From a checkpoint of a small self-supervised image encoder.
Model: 4.9M parameters, 32-pixel images, arch repvgg, norm batchnorm, activation relu, depths [3, 3, 9, 3], widths [64, 96, 144, 208].
Training: soap at rate 0.0047, 12000 steps.
Data: trained on photos with spoken descriptions (Open Images, Localized Narratives), 203450 training examples.
Rows from block 12, named by matrix and row number. Each number is 200 + 40 x the weight over its row's rms, rounded and kept within 0 to 999. All counts start at 0. After the name is the row's rms in percent of the matrix's.
# c3: 3x3 conv (model.blocks.12.c3.weight, 144x144x3x3), inputs 90-98, a 3x3 kernel for each
c3.30,108,186,203,163,168,229,137,245,263,216,238,164,203,116,298,170,214,237,240,179,190,172,193,204,155,167,170,243,188,232,261,235,211,179,216,203,212,244,241,233,197,156,218,219,234,251,181,334,249,182,251,180,208,162,199,238,187,217,100,218,160,175,164,276,146,249,246,242,220,211,146,258,242,214,240,182,176,201,285,262,173,230
c3.31,097,227,184,271,247,149,196,156,153,183,171,195,152,185,208,178,148,250,216,155,143,197,84,191,178,158,230,168,257,208,252,186,248,248,259,179,145,208,232,206,199,236,188,228,166,219,237,150,176,237,174,220,289,279,124,208,192,124,195,216,183,164,216,241,204,204,205,200,227,159,185,152,188,165,240,188,188,213,154,204,131,168
c3.32,099,178,230,221,162,199,195,231,216,239,212,217,268,160,215,158,183,229,182,163,155,249,190,213,178,260,234,213,296,296,367,240,239,266,198,106,187,179,202,151,155,175,155,185,168,205,174,229,180,209,170,241,132,148,248,166,244,279,160,116,208,238,299,219,205,273,221,177,217,118,222,195,216,188,212,164,142,213,183,217,223,203
c3.33,097,193,164,159,232,241,213,201,287,194,139,242,229,170,146,217,207,116,242,217,197,238,240,186,201,195,213,203,181,165,210,209,172,139,214,220,165,166,178,218,281,172,231,186,200,216,175,171,216,214,161,301,196,87,208,217,215,172,210,269,208,228,238,187,226,138,151,267,182,164,272,214,240,158,203,250,181,236,183,258,173,191
c3.34,098,173,164,198,124,182,173,169,218,208,183,182,172,211,247,251,231,236,247,234,169,163,192,230,221,303,225,252,210,220,258,214,155,217,243,207,171,178,175,196,167,227,190,185,254,249,228,165,205,166,190,210,239,195,276,203,184,146,137,178,196,181,252,113,158,142,144,118,204,201,218,232,159,151,178,151,164,206,164,266,202,266
c3.35,098,192,133,157,270,225,207,240,282,226,214,227,211,209,242,213,200,113,216,182,247,249,125,177,212,181,214,204,133,267,178,154,207,228,251,258,170,197,88,175,214,133,243,245,170,200,191,207,171,121,170,211,195,251,256,231,220,215,128,189,122,169,241,232,261,234,247,218,240,221,200,159,201,119,225,162,183,211,207,158,240,215
c3.36,104,122,183,256,176,239,228,191,230,177,231,181,241,269,220,254,186,181,201,197,143,182,177,274,207,181,216,163,186,269,250,117,190,191,214,253,191,211,206,216,239,188,173,275,261,251,164,264,181,215,80,253,160,226,222,223,223,184,219,203,193,202,295,122,197,225,264,197,191,290,194,220,249,162,194,183,209,240,260,97,187,219
c3.37,098,199,130,159,162,237,205,187,299,201,162,174,201,230,140,264,160,259,192,218,269,168,160,193,249,137,273,171,244,258,240,149,214,237,224,172,187,259,192,225,209,195,211,147,142,113,146,227,231,184,263,153,169,197,227,163,190,225,192,214,205,190,161,234,231,188,148,272,210,198,181,204,195,224,166,175,197,143,196,181,194,198
c3.38,091,168,195,250,215,155,224,231,208,195,183,228,271,194,172,224,202,189,243,163,138,220,180,196,181,192,163,150,234,157,186,219,233,273,181,219,201,203,146,187,222,235,215,154,165,177,213,165,148,177,200,222,119,78,115,263,158,237,202,125,228,194,169,135,219,178,214,233,238,258,227,183,201,252,180,145,138,187,139,151,140,183
c3.39,094,159,202,148,167,232,134,174,245,206,192,219,234,145,228,181,172,164,138,170,265,208,254,242,154,192,295,188,173,199,129,221,193,233,218,300,186,226,231,125,210,228,198,231,200,246,199,220,194,183,156,263,185,166,206,228,280,169,240,194,131,214,250,144,205,169,206,218,166,216,161,131,223,213,200,258,196,188,195,246,177,205
c3.40,094,190,209,180,252,158,159,174,192,216,159,197,214,257,208,204,239,211,164,121,233,194,195,173,177,198,166,182,187,155,205,217,195,178,172,199,243,215,246,199,254,168,184,262,142,210,157,207,182,244,152,222,188,211,153,111,186,216,277,190,110,149,137,201,184,199,224,228,202,252,266,131,215,188,173,282,232,155,152,210,154,231
c3.41,102,152,199,225,174,291,225,253,259,190,166,231,158,271,116,283,197,186,283,183,237,258,211,165,186,246,183,104,229,155,217,200,264,154,156,200,206,248,278,216,261,149,271,151,174,158,137,274,289,198,203,226,182,184,253,168,212,163,214,202,157,181,246,211,272,226,237,229,155,234,203,148,200,175,298,184,203,224,236,164,212,225
c3.42,100,166,234,207,134,172,203,208,231,221,243,143,146,214,162,217,117,176,190,195,195,162,195,179,247,171,150,147,225,241,276,177,194,256,187,231,107,204,208,163,231,289,261,184,127,194,227,221,213,134,220,185,170,169,135,249,209,278,170,215,187,210,175,207,175,146,189,189,247,271,190,129,224,152,233,149,154,124,192,151,241,189
c3.43,099,195,196,233,229,154,172,228,165,183,230,262,188,218,187,211,187,166,182,232,211,264,163,202,160,197,263,224,179,180,180,163,223,170,154,150,215,230,204,225,217,218,243,246,237,246,152,315,243,216,237,208,97,181,182,182,212,179,199,244,188,169,248,224,215,145,226,221,184,195,197,206,245,125,211,227,133,155,232,233,200,226
c3.44,099,182,183,200,168,189,201,162,219,171,199,208,226,196,236,205,198,170,188,193,203,185,243,113,238,249,192,211,171,198,174,157,232,171,291,237,251,226,186,190,241,215,175,233,254,196,162,184,239,189,185,254,228,184,147,246,170,154,186,146,184,250,261,231,241,181,185,146,165,206,142,152,217,225,95,207,98,213,150,151,185,168
c3.45,102,192,146,219,214,225,139,238,213,218,261,202,209,154,209,172,182,143,257,152,204,158,241,145,174,251,330,198,148,244,228,214,171,166,185,194,215,235,186,216,276,183,220,286,228,257,231,210,218,227,145,229,243,173,185,190,214,228,223,167,217,108,327,212,212,224,204,221,189,188,215,206,200,216,221,175,268,197,249,196,194,200
c3.46,096,183,227,232,233,195,230,140,220,186,229,241,222,249,240,200,161,192,190,227,208,240,198,308,216,167,171,90,165,164,212,168,168,141,200,225,238,192,138,187,178,163,145,171,182,132,220,211,139,261,187,161,224,240,168,164,119,223,178,179,228,224,145,184,193,200,196,193,204,219,187,251,120,237,184,271,276,165,236,147,153,207
c3.47,098,260,208,243,255,214,237,225,225,204,194,279,247,267,141,201,234,194,259,255,145,228,214,172,170,196,257,240,259,247,236,181,187,249,234,164,239,230,165,209,207,207,152,228,260,205,238,251,221,200,175,192,283,236,209,211,156,201,208,181,217,169,204,233,179,244,177,178,246,209,215,173,215,145,150,118,169,202,219,153,121,196
c3.48,097,159,235,146,221,204,206,212,171,230,196,167,192,190,234,207,193,186,209,178,208,231,141,200,146,146,143,154,213,179,184,200,203,195,220,227,278,241,202,206,193,241,272,155,188,253,250,148,180,223,269,120,183,284,204,228,278,221,177,218,227,159,175,129,143,161,157,199,212,140,208,196,192,270,135,139,143,184,197,178,130,175
c3.49,100,170,229,194,192,185,228,207,209,216,166,209,165,263,229,207,254,223,257,154,205,209,191,238,183,191,149,203,217,173,196,245,184,187,189,225,240,210,189,221,239,263,230,181,135,176,193,234,112,224,156,190,186,246,130,207,193,208,213,216,168,264,158,184,181,196,251,230,132,268,138,211,205,121,164,238,131,178,177,194,195,192
c3.50,105,282,249,234,271,171,207,203,220,229,169,210,229,332,271,282,211,215,190,155,126,173,126,236,219,163,249,213,181,188,228,118,215,73,112,213,174,170,189,166,281,256,267,153,99,100,165,187,163,149,263,160,272,170,147,194,202,168,246,216,228,215,79,161,169,215,220,235,255,214,155,254,166,172,178,210,223,230,277,224,202,190
c3.51,105,259,135,223,172,251,204,186,174,235,196,247,150,203,194,205,180,108,189,237,225,205,210,198,226,181,226,171,250,227,154,213,210,218,183,195,182,203,212,258,236,249,206,204,199,224,180,100,184,167,227,202,202,126,221,165,127,242,157,208,259,189,203,226,181,209,226,211,201,162,199,227,174,161,220,202,243,209,236,245,168,192
c3.52,099,187,216,207,224,201,252,244,217,187,273,227,238,106,264,180,201,210,204,117,240,199,230,104,179,209,195,162,238,240,304,216,212,215,205,159,233,146,190,187,196,184,225,216,172,190,235,159,203,163,336,152,211,174,237,258,144,261,173,268,206,218,170,196,214,223,160,210,210,175,201,164,247,186,243,212,168,211,213,208,220,206
c3.53,095,220,174,212,197,143,220,186,204,206,157,234,188,253,205,223,216,195,170,169,176,134,264,247,141,164,145,191,208,241,232,206,243,204,217,194,246,204,195,191,237,203,222,219,204,190,233,281,112,188,186,317,216,215,197,192,240,191,194,134,246,277,196,171,154,249,225,166,285,192,145,214,118,131,188,195,215,162,120,163,250,220
c3.54,110,116,144,275,146,200,219,194,215,217,173,253,219,175,212,229,207,255,162,151,119,207,160,194,256,205,280,218,187,182,182,172,195,133,230,159,290,221,181,186,157,189,282,175,201,266,171,237,157,157,160,189,168,158,253,231,156,174,211,191,206,187,261,196,175,138,223,159,200,208,296,258,153,173,206,287,243,223,167,192,217,185
c3.55,098,171,186,136,181,239,207,147,216,175,244,249,223,190,243,217,139,154,144,207,212,240,200,198,172,133,205,208,255,286,235,212,244,214,130,122,184,159,250,211,180,163,197,175,182,92,203,192,210,169,274,185,203,160,254,207,213,237,157,254,180,248,202,198,184,149,232,214,206,121,240,182,184,249,201,177,202,206,121,203,208,230
c3.56,096,160,228,187,258,250,201,133,177,218,223,124,175,193,177,240,184,252,285,248,158,214,152,184,139,170,261,132,235,149,157,190,211,171,221,171,171,247,170,226,196,234,268,270,213,167,214,235,218,257,152,170,225,178,222,176,156,145,220,204,222,267,210,233,191,154,200,190,180,189,231,141,193,217,188,201,292,147,246,191,171,191
c3.57,088,247,240,216,131,243,186,134,160,118,200,200,268,222,169,239,198,210,179,204,218,241,233,198,241,213,207,187,228,210,305,255,237,266,214,187,248,185,208,191,183,166,165,197,187,125,216,212,198,141,144,147,191,172,176,202,208,203,150,236,208,261,216,275,197,151,278,244,168,202,237,228,183,142,260,212,217,157,190,249,187,194
c3.58,105,193,219,232,174,212,194,240,151,162,236,111,133,207,184,248,166,174,160,216,230,218,232,205,202,196,189,152,219,326,289,221,190,211,244,168,204,178,213,164,208,204,188,151,126,143,253,209,183,155,154,235,235,175,236,152,270,228,224,239,221,219,202,242,273,205,199,221,206,183,216,210,225,228,149,196,251,184,205,123,224,116
c3.59,094,184,205,147,268,232,264,184,162,161,230,273,250,194,177,214,189,134,230,228,167,173,200,243,250,209,142,203,209,228,240,193,171,212,231,182,209,185,225,188,255,167,199,155,203,223,246,187,216,142,209,216,197,238,226,138,118,143,202,181,192,179,204,219,178,158,85,101,209,219,193,168,169,148,220,160,176,193,209,173,181,208
c3.60,095,158,263,173,184,203,217,200,246,200,207,199,201,203,180,223,234,205,197,225,214,208,229,190,180,189,205,164,223,168,217,209,215,168,136,154,216,207,204,222,138,192,292,169,227,290,217,251,206,191,167,232,248,193,170,182,95,171,224,215,156,326,243,200,201,207,216,174,233,224,191,215,234,226,193,232,152,166,114,157,198,258
c3.61,105,192,184,286,157,234,158,176,151,136,197,203,187,235,160,178,168,258,168,164,188,246,187,214,183,266,237,232,184,224,189,176,216,236,190,229,202,189,260,242,207,217,186,218,207,175,154,91,129,173,139,244,262,213,232,149,176,207,215,183,172,177,255,261,317,274,256,150,145,187,274,242,185,151,175,132,196,210,185,206,237,184
c3.62,095,168,197,169,210,202,228,163,200,231,125,168,230,156,240,248,238,231,239,150,244,142,201,192,214,238,177,201,184,229,188,202,202,171,150,181,151,165,200,221,232,221,187,265,279,215,246,192,180,168,180,153,257,216,219,163,170,162,140,142,222,211,153,192,218,233,224,237,197,225,242,192,173,215,238,155,215,233,145,193,268,156
c3.63,093,203,161,204,222,220,240,182,182,229,217,190,195,229,121,245,167,229,225,201,241,165,99,259,193,173,261,240,193,159,265,180,209,230,218,230,207,288,211,184,219,222,143,205,262,165,236,261,153,297,222,278,229,206,225,166,222,169,182,186,186,133,206,158,167,173,207,185,181,196,238,245,227,176,164,197,197,256,146,201,161,206
c3.64,101,205,150,251,167,208,175,263,167,249,247,242,230,155,177,210,205,147,163,169,216,173,191,158,254,79,180,148,254,243,210,207,184,290,259,140,120,180,230,214,169,157,233,170,186,209,215,199,132,212,285,270,188,175,220,211,183,194,174,158,245,164,148,245,163,153,214,169,207,190,268,145,169,184,213,181,49,302,139,159,166,176
c3.65,091,149,198,153,270,192,216,186,264,145,237,132,148,195,218,156,153,217,217,239,137,164,206,249,280,190,206,225,212,257,141,212,122,189,242,230,248,233,222,287,176,190,206,188,242,222,167,130,184,195,261,169,210,153,210,224,265,121,171,159,243,159,205,172,155,154,198,128,279,230,174,136,174,213,236,220,248,267,327,172,180,198
c3.66,094,144,187,189,177,185,182,144,217,150,183,238,206,148,168,231,235,230,153,184,249,190,212,204,126,176,114,139,197,223,206,188,229,230,185,219,168,234,185,196,250,160,305,253,278,264,181,217,129,210,156,231,221,173,231,210,259,239,212,178,224,222,214,163,79,240,185,146,201,210,199,122,238,136,200,167,211,187,155,206,94,228
c3.67,097,222,210,124,220,140,213,238,150,151,211,226,147,205,216,242,156,85,183,229,212,192,195,204,173,268,154,194,191,193,165,233,232,209,194,203,181,184,188,185,165,186,209,245,206,157,211,273,227,209,178,181,249,246,230,232,262,203,179,165,135,212,147,125,222,201,223,202,195,196,183,207,211,205,214,158,210,154,236,246,215,160
c3.68,092,133,150,220,272,227,218,171,201,175,177,155,195,166,199,202,190,194,227,194,140,204,211,220,242,290,207,199,241,192,192,214,173,210,186,215,178,264,251,148,230,214,174,208,279,257,259,150,252,259,181,211,219,223,267,218,247,176,197,188,238,184,268,255,224,172,208,228,230,209,134,205,250,219,249,158,241,216,203,265,169,135
c3.69,099,215,195,232,237,219,179,202,211,235,231,201,257,220,209,279,237,220,206,220,151,193,161,217,230,268,192,214,294,202,184,165,216,191,233,295,187,163,133,169,147,272,251,190,287,238,256,190,223,193,265,151,264,276,293,146,210,135,125,168,198,178,242,131,199,200,258,166,214,226,228,157,247,174,175,202,179,203,247,212,219,185
c3.70,101,193,196,219,155,190,231,180,207,203,146,143,190,248,160,186,230,225,208,217,230,217,224,194,201,134,209,224,217,176,287,98,229,201,266,206,184,182,203,176,263,186,190,105,190,169,215,148,184,132,222,204,198,160,194,217,231,178,182,179,191,160,210,231,155,166,240,241,242,162,260,275,184,126,228,188,209,167,181,172,120,249
c3.71,100,172,182,151,213,211,214,317,211,238,158,160,241,208,226,235,249,237,319,252,247,216,238,123,203,161,243,228,226,149,196,284,243,153,217,234,173,182,161,214,184,222,236,228,240,231,176,178,208,131,222,186,255,303,175,197,189,66,231,279,153,256,225,212,191,201,281,221,227,255,230,299,233,223,152,251,249,168,200,311,250,241
c3.72,090,175,291,280,113,228,181,204,190,247,224,230,160,185,227,138,126,182,212,185,241,98,184,164,158,187,157,235,97,200,108,206,187,195,216,164,302,237,247,213,185,204,243,215,171,207,255,228,175,190,184,173,215,163,251,262,236,248,191,246,152,208,230,157,228,262,221,209,217,207,235,170,146,105,300,264,292,147,185,177,151,138
c3.73,106,169,169,135,174,188,141,229,151,155,213,234,274,254,131,191,222,144,204,171,247,248,219,201,257,192,160,239,210,238,226,180,183,177,161,227,119,187,262,201,208,157,171,144,191,191,215,160,231,207,184,252,229,140,242,159,247,217,209,216,171,176,167,183,190,181,191,255,210,220,225,271,245,228,208,151,222,176,165,222,110,147
c3.74,102,180,159,214,182,187,191,222,265,202,206,160,160,196,200,263,196,203,198,192,257,265,198,235,203,136,210,234,241,306,201,188,179,195,218,160,175,157,161,212,288,171,248,253,244,171,124,161,214,158,135,137,243,232,126,157,215,264,177,101,168,203,206,215,276,201,193,187,235,188,151,299,199,252,201,197,221,184,240,287,213,279
c3.75,104,130,177,225,212,159,152,197,168,190,247,149,230,240,233,197,265,221,195,104,147,171,168,182,194,241,158,225,219,229,181,216,146,231,246,213,237,182,200,142,200,206,217,158,185,140,228,272,232,179,156,140,248,267,221,212,220,207,124,165,143,197,234,228,232,216,273,215,198,221,199,187,204,270,145,201,259,91,232,235,263,288
c3.76,112,207,175,243,227,183,240,222,216,202,107,162,194,178,206,262,153,190,198,207,325,106,148,223,204,211,122,201,164,182,191,166,242,163,202,249,201,190,172,240,201,122,322,214,211,266,194,183,280,196,201,228,161,189,227,223,200,168,179,226,112,183,183,217,247,193,238,187,245,183,221,177,189,149,217,219,143,357,124,248,235,229
c3.77,099,195,136,236,209,207,164,158,224,206,240,208,203,185,183,202,233,201,249,224,141,182,195,214,120,230,243,202,195,148,212,222,177,247,168,195,176,218,310,241,195,156,178,159,197,187,202,219,267,198,129,184,177,272,188,235,146,224,184,173,234,209,246,168,169,181,261,169,193,118,156,248,215,185,208,182,184,257,177,200,209,228
c3.78,102,178,207,210,153,191,200,216,201,251,194,205,179,142,201,109,228,210,203,204,176,207,188,180,168,177,216,241,201,219,190,233,219,230,188,180,179,215,186,249,169,203,163,166,156,173,210,177,211,164,120,165,210,211,224,223,204,252,67,176,144,208,245,237,128,141,138,202,190,134,188,246,214,259,256,176,192,238,178,258,222,270
c3.79,088,194,175,180,195,187,248,209,256,121,173,134,239,171,188,267,228,217,214,213,194,186,169,274,217,235,242,198,159,178,195,210,179,174,148,244,258,144,177,196,165,183,125,235,192,217,199,214,183,254,157,251,177,236,218,195,253,174,225,190,200,220,269,234,142,150,221,223,215,258,230,166,206,170,183,142,178,199,204,182,150,201
c3.80,102,216,165,216,187,203,208,205,170,244,230,214,232,204,167,200,111,158,141,233,238,226,230,225,203,160,155,184,188,200,198,212,193,249,192,239,181,186,220,209,220,203,244,212,216,216,326,186,173,212,196,224,172,209,164,205,191,164,212,223,162,202,182,140,243,209,213,214,200,229,206,229,174,253,158,234,206,239,215,148,217,164
c3.81,104,192,209,173,150,184,174,240,192,263,224,210,184,193,191,205,173,188,222,280,237,157,205,195,250,217,174,166,147,117,139,123,211,180,259,211,176,210,164,182,217,233,203,163,214,162,247,186,210,202,184,206,192,206,176,173,252,187,176,184,163,184,280,226,184,221,179,195,173,234,247,258,212,219,194,225,211,219,226,227,197,216
c3.82,100,151,145,207,218,139,194,266,159,173,158,271,253,306,160,262,208,263,214,114,200,120,258,185,208,197,220,107,142,268,247,146,173,159,218,189,215,188,190,272,187,213,203,162,199,186,278,131,217,167,151,211,309,201,208,225,120,130,212,186,238,137,264,211,256,200,246,253,211,311,179,209,211,216,213,236,116,232,215,206,169,194
c3.83,103,150,211,136,185,192,158,174,199,216,156,152,214,224,200,229,209,210,166,213,223,172,162,225,173,171,225,179,254,222,211,220,209,212,162,141,146,184,242,209,248,181,245,213,199,209,230,288,248,279,238,258,176,211,227,123,252,93,163,229,243,214,240,163,228,153,236,239,238,237,210,195,255,188,208,236,319,221,225,230,120,198
c3.84,112,212,180,219,163,202,235,230,252,190,163,178,162,186,183,292,228,246,242,155,294,223,171,184,249,223,172,122,199,162,195,212,176,165,123,265,196,155,223,273,257,214,234,195,168,266,223,287,206,232,214,239,199,69,175,181,182,201,216,190,218,183,209,175,230,289,184,213,191,202,225,258,237,153,178,221,138,188,218,212,324,139
c3.85,103,199,204,208,192,188,224,214,188,200,230,162,187,268,193,215,210,241,214,144,161,140,214,178,291,137,218,193,265,357,336,231,212,238,209,221,224,160,159,193,187,242,209,218,209,165,179,178,243,213,125,146,257,230,234,206,248,249,205,108,131,215,212,217,255,248,226,151,238,143,188,204,197,277,179,252,180,181,197,238,173,180
c3.86,107,88,197,239,178,185,174,153,251,218,198,233,117,248,233,149,191,202,304,181,194,171,152,193,269,144,190,234,211,223,193,189,187,174,218,225,143,208,190,248,143,199,291,174,206,244,245,228,141,161,155,239,187,168,212,189,252,199,159,207,314,125,158,267,203,167,236,214,171,284,188,191,239,206,205,221,207,149,247,149,203,232
c3.87,095,199,188,220,121,156,215,186,147,184,197,152,235,248,170,261,216,306,275,229,226,176,137,273,215,278,182,176,199,246,276,154,220,186,158,115,206,215,245,287,168,226,198,180,198,222,291,175,190,214,178,213,245,260,187,147,193,171,194,139,211,268,119,151,210,179,169,206,229,192,217,208,148,184,205,225,193,203,143,185,229,259
c3.88,092,225,224,210,230,280,243,217,211,236,163,152,238,205,260,171,181,233,152,249,168,203,267,199,151,230,189,107,190,163,246,211,212,236,208,254,184,237,198,198,236,241,195,124,217,163,143,174,188,254,195,147,202,184,243,255,300,192,228,163,222,185,286,213,194,289,210,223,162,194,172,159,241,268,215,192,258,155,237,179,207,145
c3.89,099,187,187,246,154,188,238,151,216,209,243,155,171,210,170,236,148,163,181,209,176,237,127,174,208,204,255,228,161,218,237,266,197,178,245,169,194,259,252,261,209,170,221,150,213,222,261,256,296,182,184,203,226,169,171,123,192,147,169,139,190,241,247,222,257,273,245,156,140,215,274,209,255,158,195,180,184,176,240,197,202,161
c3.90,094,252,162,160,157,50,123,187,152,217,193,178,185,240,221,221,248,232,257,224,160,222,168,198,138,187,186,239,244,212,242,250,246,126,202,175,138,232,217,188,206,186,196,171,193,198,150,116,154,176,133,153,257,222,228,205,203,215,267,213,143,257,257,222,149,228,181,189,185,182,242,281,212,194,177,211,218,153,164,201,224,166
c3.91,107,204,267,212,173,220,251,192,232,207,180,116,223,296,44,196,194,253,233,207,201,228,233,189,227,230,318,152,224,224,286,190,164,132,190,234,135,198,176,172,239,186,212,159,251,215,152,171,143,189,175,228,192,234,163,180,181,225,276,180,160,154,256,212,178,159,240,295,188,214,183,217,209,167,190,173,220,160,295,209,203,206
c3.92,104,109,105,136,131,227,144,191,239,226,217,171,145,186,203,202,133,155,133,221,132,216,160,254,220,238,177,278,210,271,177,186,203,230,281,212,293,221,217,252,195,232,245,105,201,260,179,107,156,135,173,205,210,235,233,245,212,245,250,157,257,156,241,226,148,205,190,172,244,184,254,128,208,224,140,183,187,205,231,237,178,183
c3.93,097,205,227,177,217,167,196,123,219,121,270,226,260,165,177,244,159,180,229,252,134,206,196,200,218,191,186,215,221,220,211,100,66,173,230,135,193,267,229,196,202,210,220,197,217,192,248,218,245,250,160,218,145,133,213,176,152,150,229,221,197,258,144,236,194,213,175,203,211,219,275,199,160,112,177,143,160,206,161,274,149,210
c3.94,107,155,217,260,251,194,241,164,182,181,203,136,202,167,219,230,217,281,143,175,199,207,195,203,181,228,245,170,211,256,219,134,160,213,217,152,143,112,118,181,176,51,204,186,126,248,209,236,204,173,229,161,203,243,182,209,146,212,201,237,236,264,201,237,211,161,117,231,226,162,211,271,242,217,150,197,158,191,192,211,320,158
c3.95,104,172,114,198,183,185,210,164,221,224,204,195,225,143,193,229,220,130,195,200,141,193,231,213,231,142,194,182,198,216,193,171,191,173,224,186,200,168,128,119,232,210,112,183,189,205,115,238,174,324,142,237,92,116,220,239,232,189,227,167,182,211,226,233,252,246,130,189,190,209,205,221,191,256,203,198,158,275,201,199,210,160
c3.96,101,149,183,222,197,221,201,114,176,199,291,249,162,256,206,169,189,230,174,190,116,160,184,185,200,238,185,155,212,211,145,209,175,203,185,242,214,188,200,215,221,224,170,190,229,200,157,165,240,219,206,244,203,213,223,170,138,156,233,68,272,187,230,158,169,215,146,160,224,278,225,133,190,166,153,180,232,213,307,241,150,212
c3.97,099,198,249,209,261,191,225,165,72,197,190,134,188,269,167,302,213,214,186,147,278,152,285,165,167,157,175,203,198,217,171,215,205,164,209,159,212,163,142,234,290,209,209,213,262,177,154,183,191,250,194,126,204,231,217,166,177,245,208,257,167,159,193,173,145,175,175,202,52,239,245,186,250,224,215,194,175,239,166,260,308,164
c3.98,109,236,163,187,126,175,148,179,193,203,193,209,128,250,222,153,185,158,157,266,253,202,189,193,204,224,202,218,139,158,209,128,214,249,202,225,215,214,213,256,258,206,160,261,195,190,229,144,176,274,114,140,185,226,236,198,187,238,150,231,178,165,211,268,244,176,224,260,157,234,188,185,263,242,212,132,115,121,260,164,246,200
c3.99,097,181,208,265,193,194,198,218,154,250,196,158,187,224,196,213,233,331,162,114,192,187,196,227,279,126,187,183,214,258,221,150,178,225,212,119,123,220,259,182,223,192,237,227,144,239,141,191,273,165,154,179,203,198,185,206,258,183,233,173,186,185,256,226,165,256,161,214,246,286,243,166,210,205,216,208,153,273,179,95,143,205
c3.100,096,164,205,129,155,165,135,154,149,195,173,188,202,294,214,174,237,223,199,186,221,197,235,250,227,151,240,153,227,222,221,130,224,177,250,198,159,232,247,241,221,241,187,137,180,220,227,229,229,278,199,117,204,244,229,202,103,193,215,202,161,208,198,248,138,130,164,226,203,226,158,191,245,238,269,195,200,226,285,227,121,275
c3.101,101,211,172,178,176,189,184,190,191,233,203,154,201,138,223,225,184,213,200,158,221,164,182,209,108,219,221,253,235,160,237,168,242,170,215,169,185,237,200,155,217,170,171,212,211,247,226,213,268,195,182,253,252,147,209,167,238,228,141,217,182,255,220,239,236,179,180,177,225,177,209,195,199,258,148,182,209,269,200,187,269,215
c3.102,103,245,267,184,180,167,205,119,122,189,201,184,276,171,156,164,164,125,195,159,247,206,215,172,268,176,148,154,146,147,247,227,177,148,269,157,121,158,194,199,234,171,230,172,224,228,143,157,164,211,306,248,236,151,155,227,231,231,166,203,158,165,120,165,230,209,209,143,202,147,186,179,136,230,170,167,174,201,213,225,190,246
c3.103,087,189,209,213,219,230,192,173,218,170,229,167,199,225,198,203,206,209,229,227,244,172,202,175,198,171,167,198,206,235,255,154,195,133,175,177,180,225,177,221,213,165,220,180,136,239,229,215,145,135,154,181,138,227,209,197,249,97,118,197,109,171,315,209,231,252,220,256,220,269,245,290,245,203,176,240,243,161,262,249,282,173
c3.104,101,195,240,183,177,200,160,234,143,207,197,269,188,186,183,259,194,153,164,236,274,117,174,267,189,221,201,187,189,221,240,143,218,186,204,227,140,224,145,145,227,245,270,225,359,229,180,116,216,84,195,174,128,154,158,180,210,198,207,196,179,182,217,235,279,346,317,192,200,270,127,194,158,176,186,180,167,192,173,152,227,192
c3.105,097,180,162,241,202,205,172,164,170,202,172,220,123,178,218,224,234,179,261,225,202,202,227,141,197,167,206,194,159,131,220,158,215,206,177,218,222,143,160,230,216,213,177,250,182,278,172,165,214,218,158,285,238,238,210,210,140,225,197,214,210,144,134,180,164,286,247,172,195,198,222,214,216,196,198,235,160,196,204,197,159,205
c3.106,100,224,255,177,172,194,230,208,185,225,184,199,155,132,197,186,252,252,268,246,152,265,161,198,118,222,237,278,193,183,209,213,164,126,226,260,249,229,225,277,122,154,135,340,261,234,191,198,179,157,166,189,199,258,266,231,289,205,161,183,192,167,155,183,255,168,224,186,187,165,200,266,299,228,240,212,243,205,138,168,165,177
c3.107,106,205,216,228,245,140,215,159,106,136,193,204,214,186,176,131,123,175,107,230,227,185,188,177,237,185,242,133,157,41,154,173,229,104,159,220,164,224,201,194,237,246,176,170,222,204,204,273,176,249,179,153,159,201,191,182,206,181,159,201,212,257,229,206,257,209,157,182,173,185,235,162,187,261,214,172,273,219,135,296,244,126
c3.108,101,143,153,167,212,246,303,197,182,266,236,153,203,273,183,217,167,192,139,195,197,119,176,208,247,151,210,192,141,224,197,199,217,91,205,172,150,249,199,198,212,203,191,214,258,243,277,265,165,161,125,205,187,257,220,225,218,246,149,149,120,165,216,242,235,201,216,172,243,227,206,203,201,209,201,223,165,184,195,136,147,215
c3.109,102,220,216,223,162,192,132,190,238,165,158,228,163,253,192,159,217,192,168,124,164,162,204,269,199,210,203,231,189,215,204,225,198,181,166,196,190,236,202,212,242,215,174,186,210,207,276,237,172,245,171,119,214,223,196,251,221,168,132,154,117,186,219,174,236,197,161,223,265,182,231,217,169,162,235,178,182,204,143,167,196,173
c3.110,107,236,178,253,251,210,232,173,198,194,217,214,219,257,256,272,134,171,196,167,195,180,210,231,218,207,202,186,220,199,202,174,210,208,172,176,209,203,226,320,145,174,164,189,270,245,282,216,242,185,207,182,203,155,167,179,185,165,202,200,179,240,219,184,213,165,255,265,192,226,203,205,172,258,182,216,205,211,171,220,191,278
c3.111,105,206,114,194,189,237,229,224,249,183,235,266,143,197,130,232,284,251,209,166,186,219,183,255,235,209,155,164,179,135,166,170,219,217,244,262,233,211,173,216,213,175,184,227,216,246,244,184,171,190,209,143,232,210,205,187,230,223,170,155,163,239,198,171,183,229,239,196,168,178,290,220,216,233,182,291,167,169,179,187,200,190
c3.112,094,261,191,185,164,173,184,167,175,146,139,134,171,179,208,107,159,229,175,172,259,238,179,199,248,212,233,122,210,243,232,175,150,226,299,238,103,270,140,193,215,200,190,158,165,174,110,165,234,212,139,136,197,239,145,230,196,109,240,176,211,268,179,245,151,207,232,164,209,193,238,171,188,176,194,228,190,205,171,180,99,233
c3.113,106,187,187,208,164,204,156,161,131,172,226,175,156,285,187,218,207,249,221,280,260,193,265,192,143,245,202,189,202,202,214,187,215,170,244,182,131,212,159,157,205,223,246,248,293,195,194,161,230,187,245,187,209,263,199,192,230,171,185,171,121,244,213,233,182,209,228,236,216,178,181,191,182,218,150,185,215,205,126,231,158,215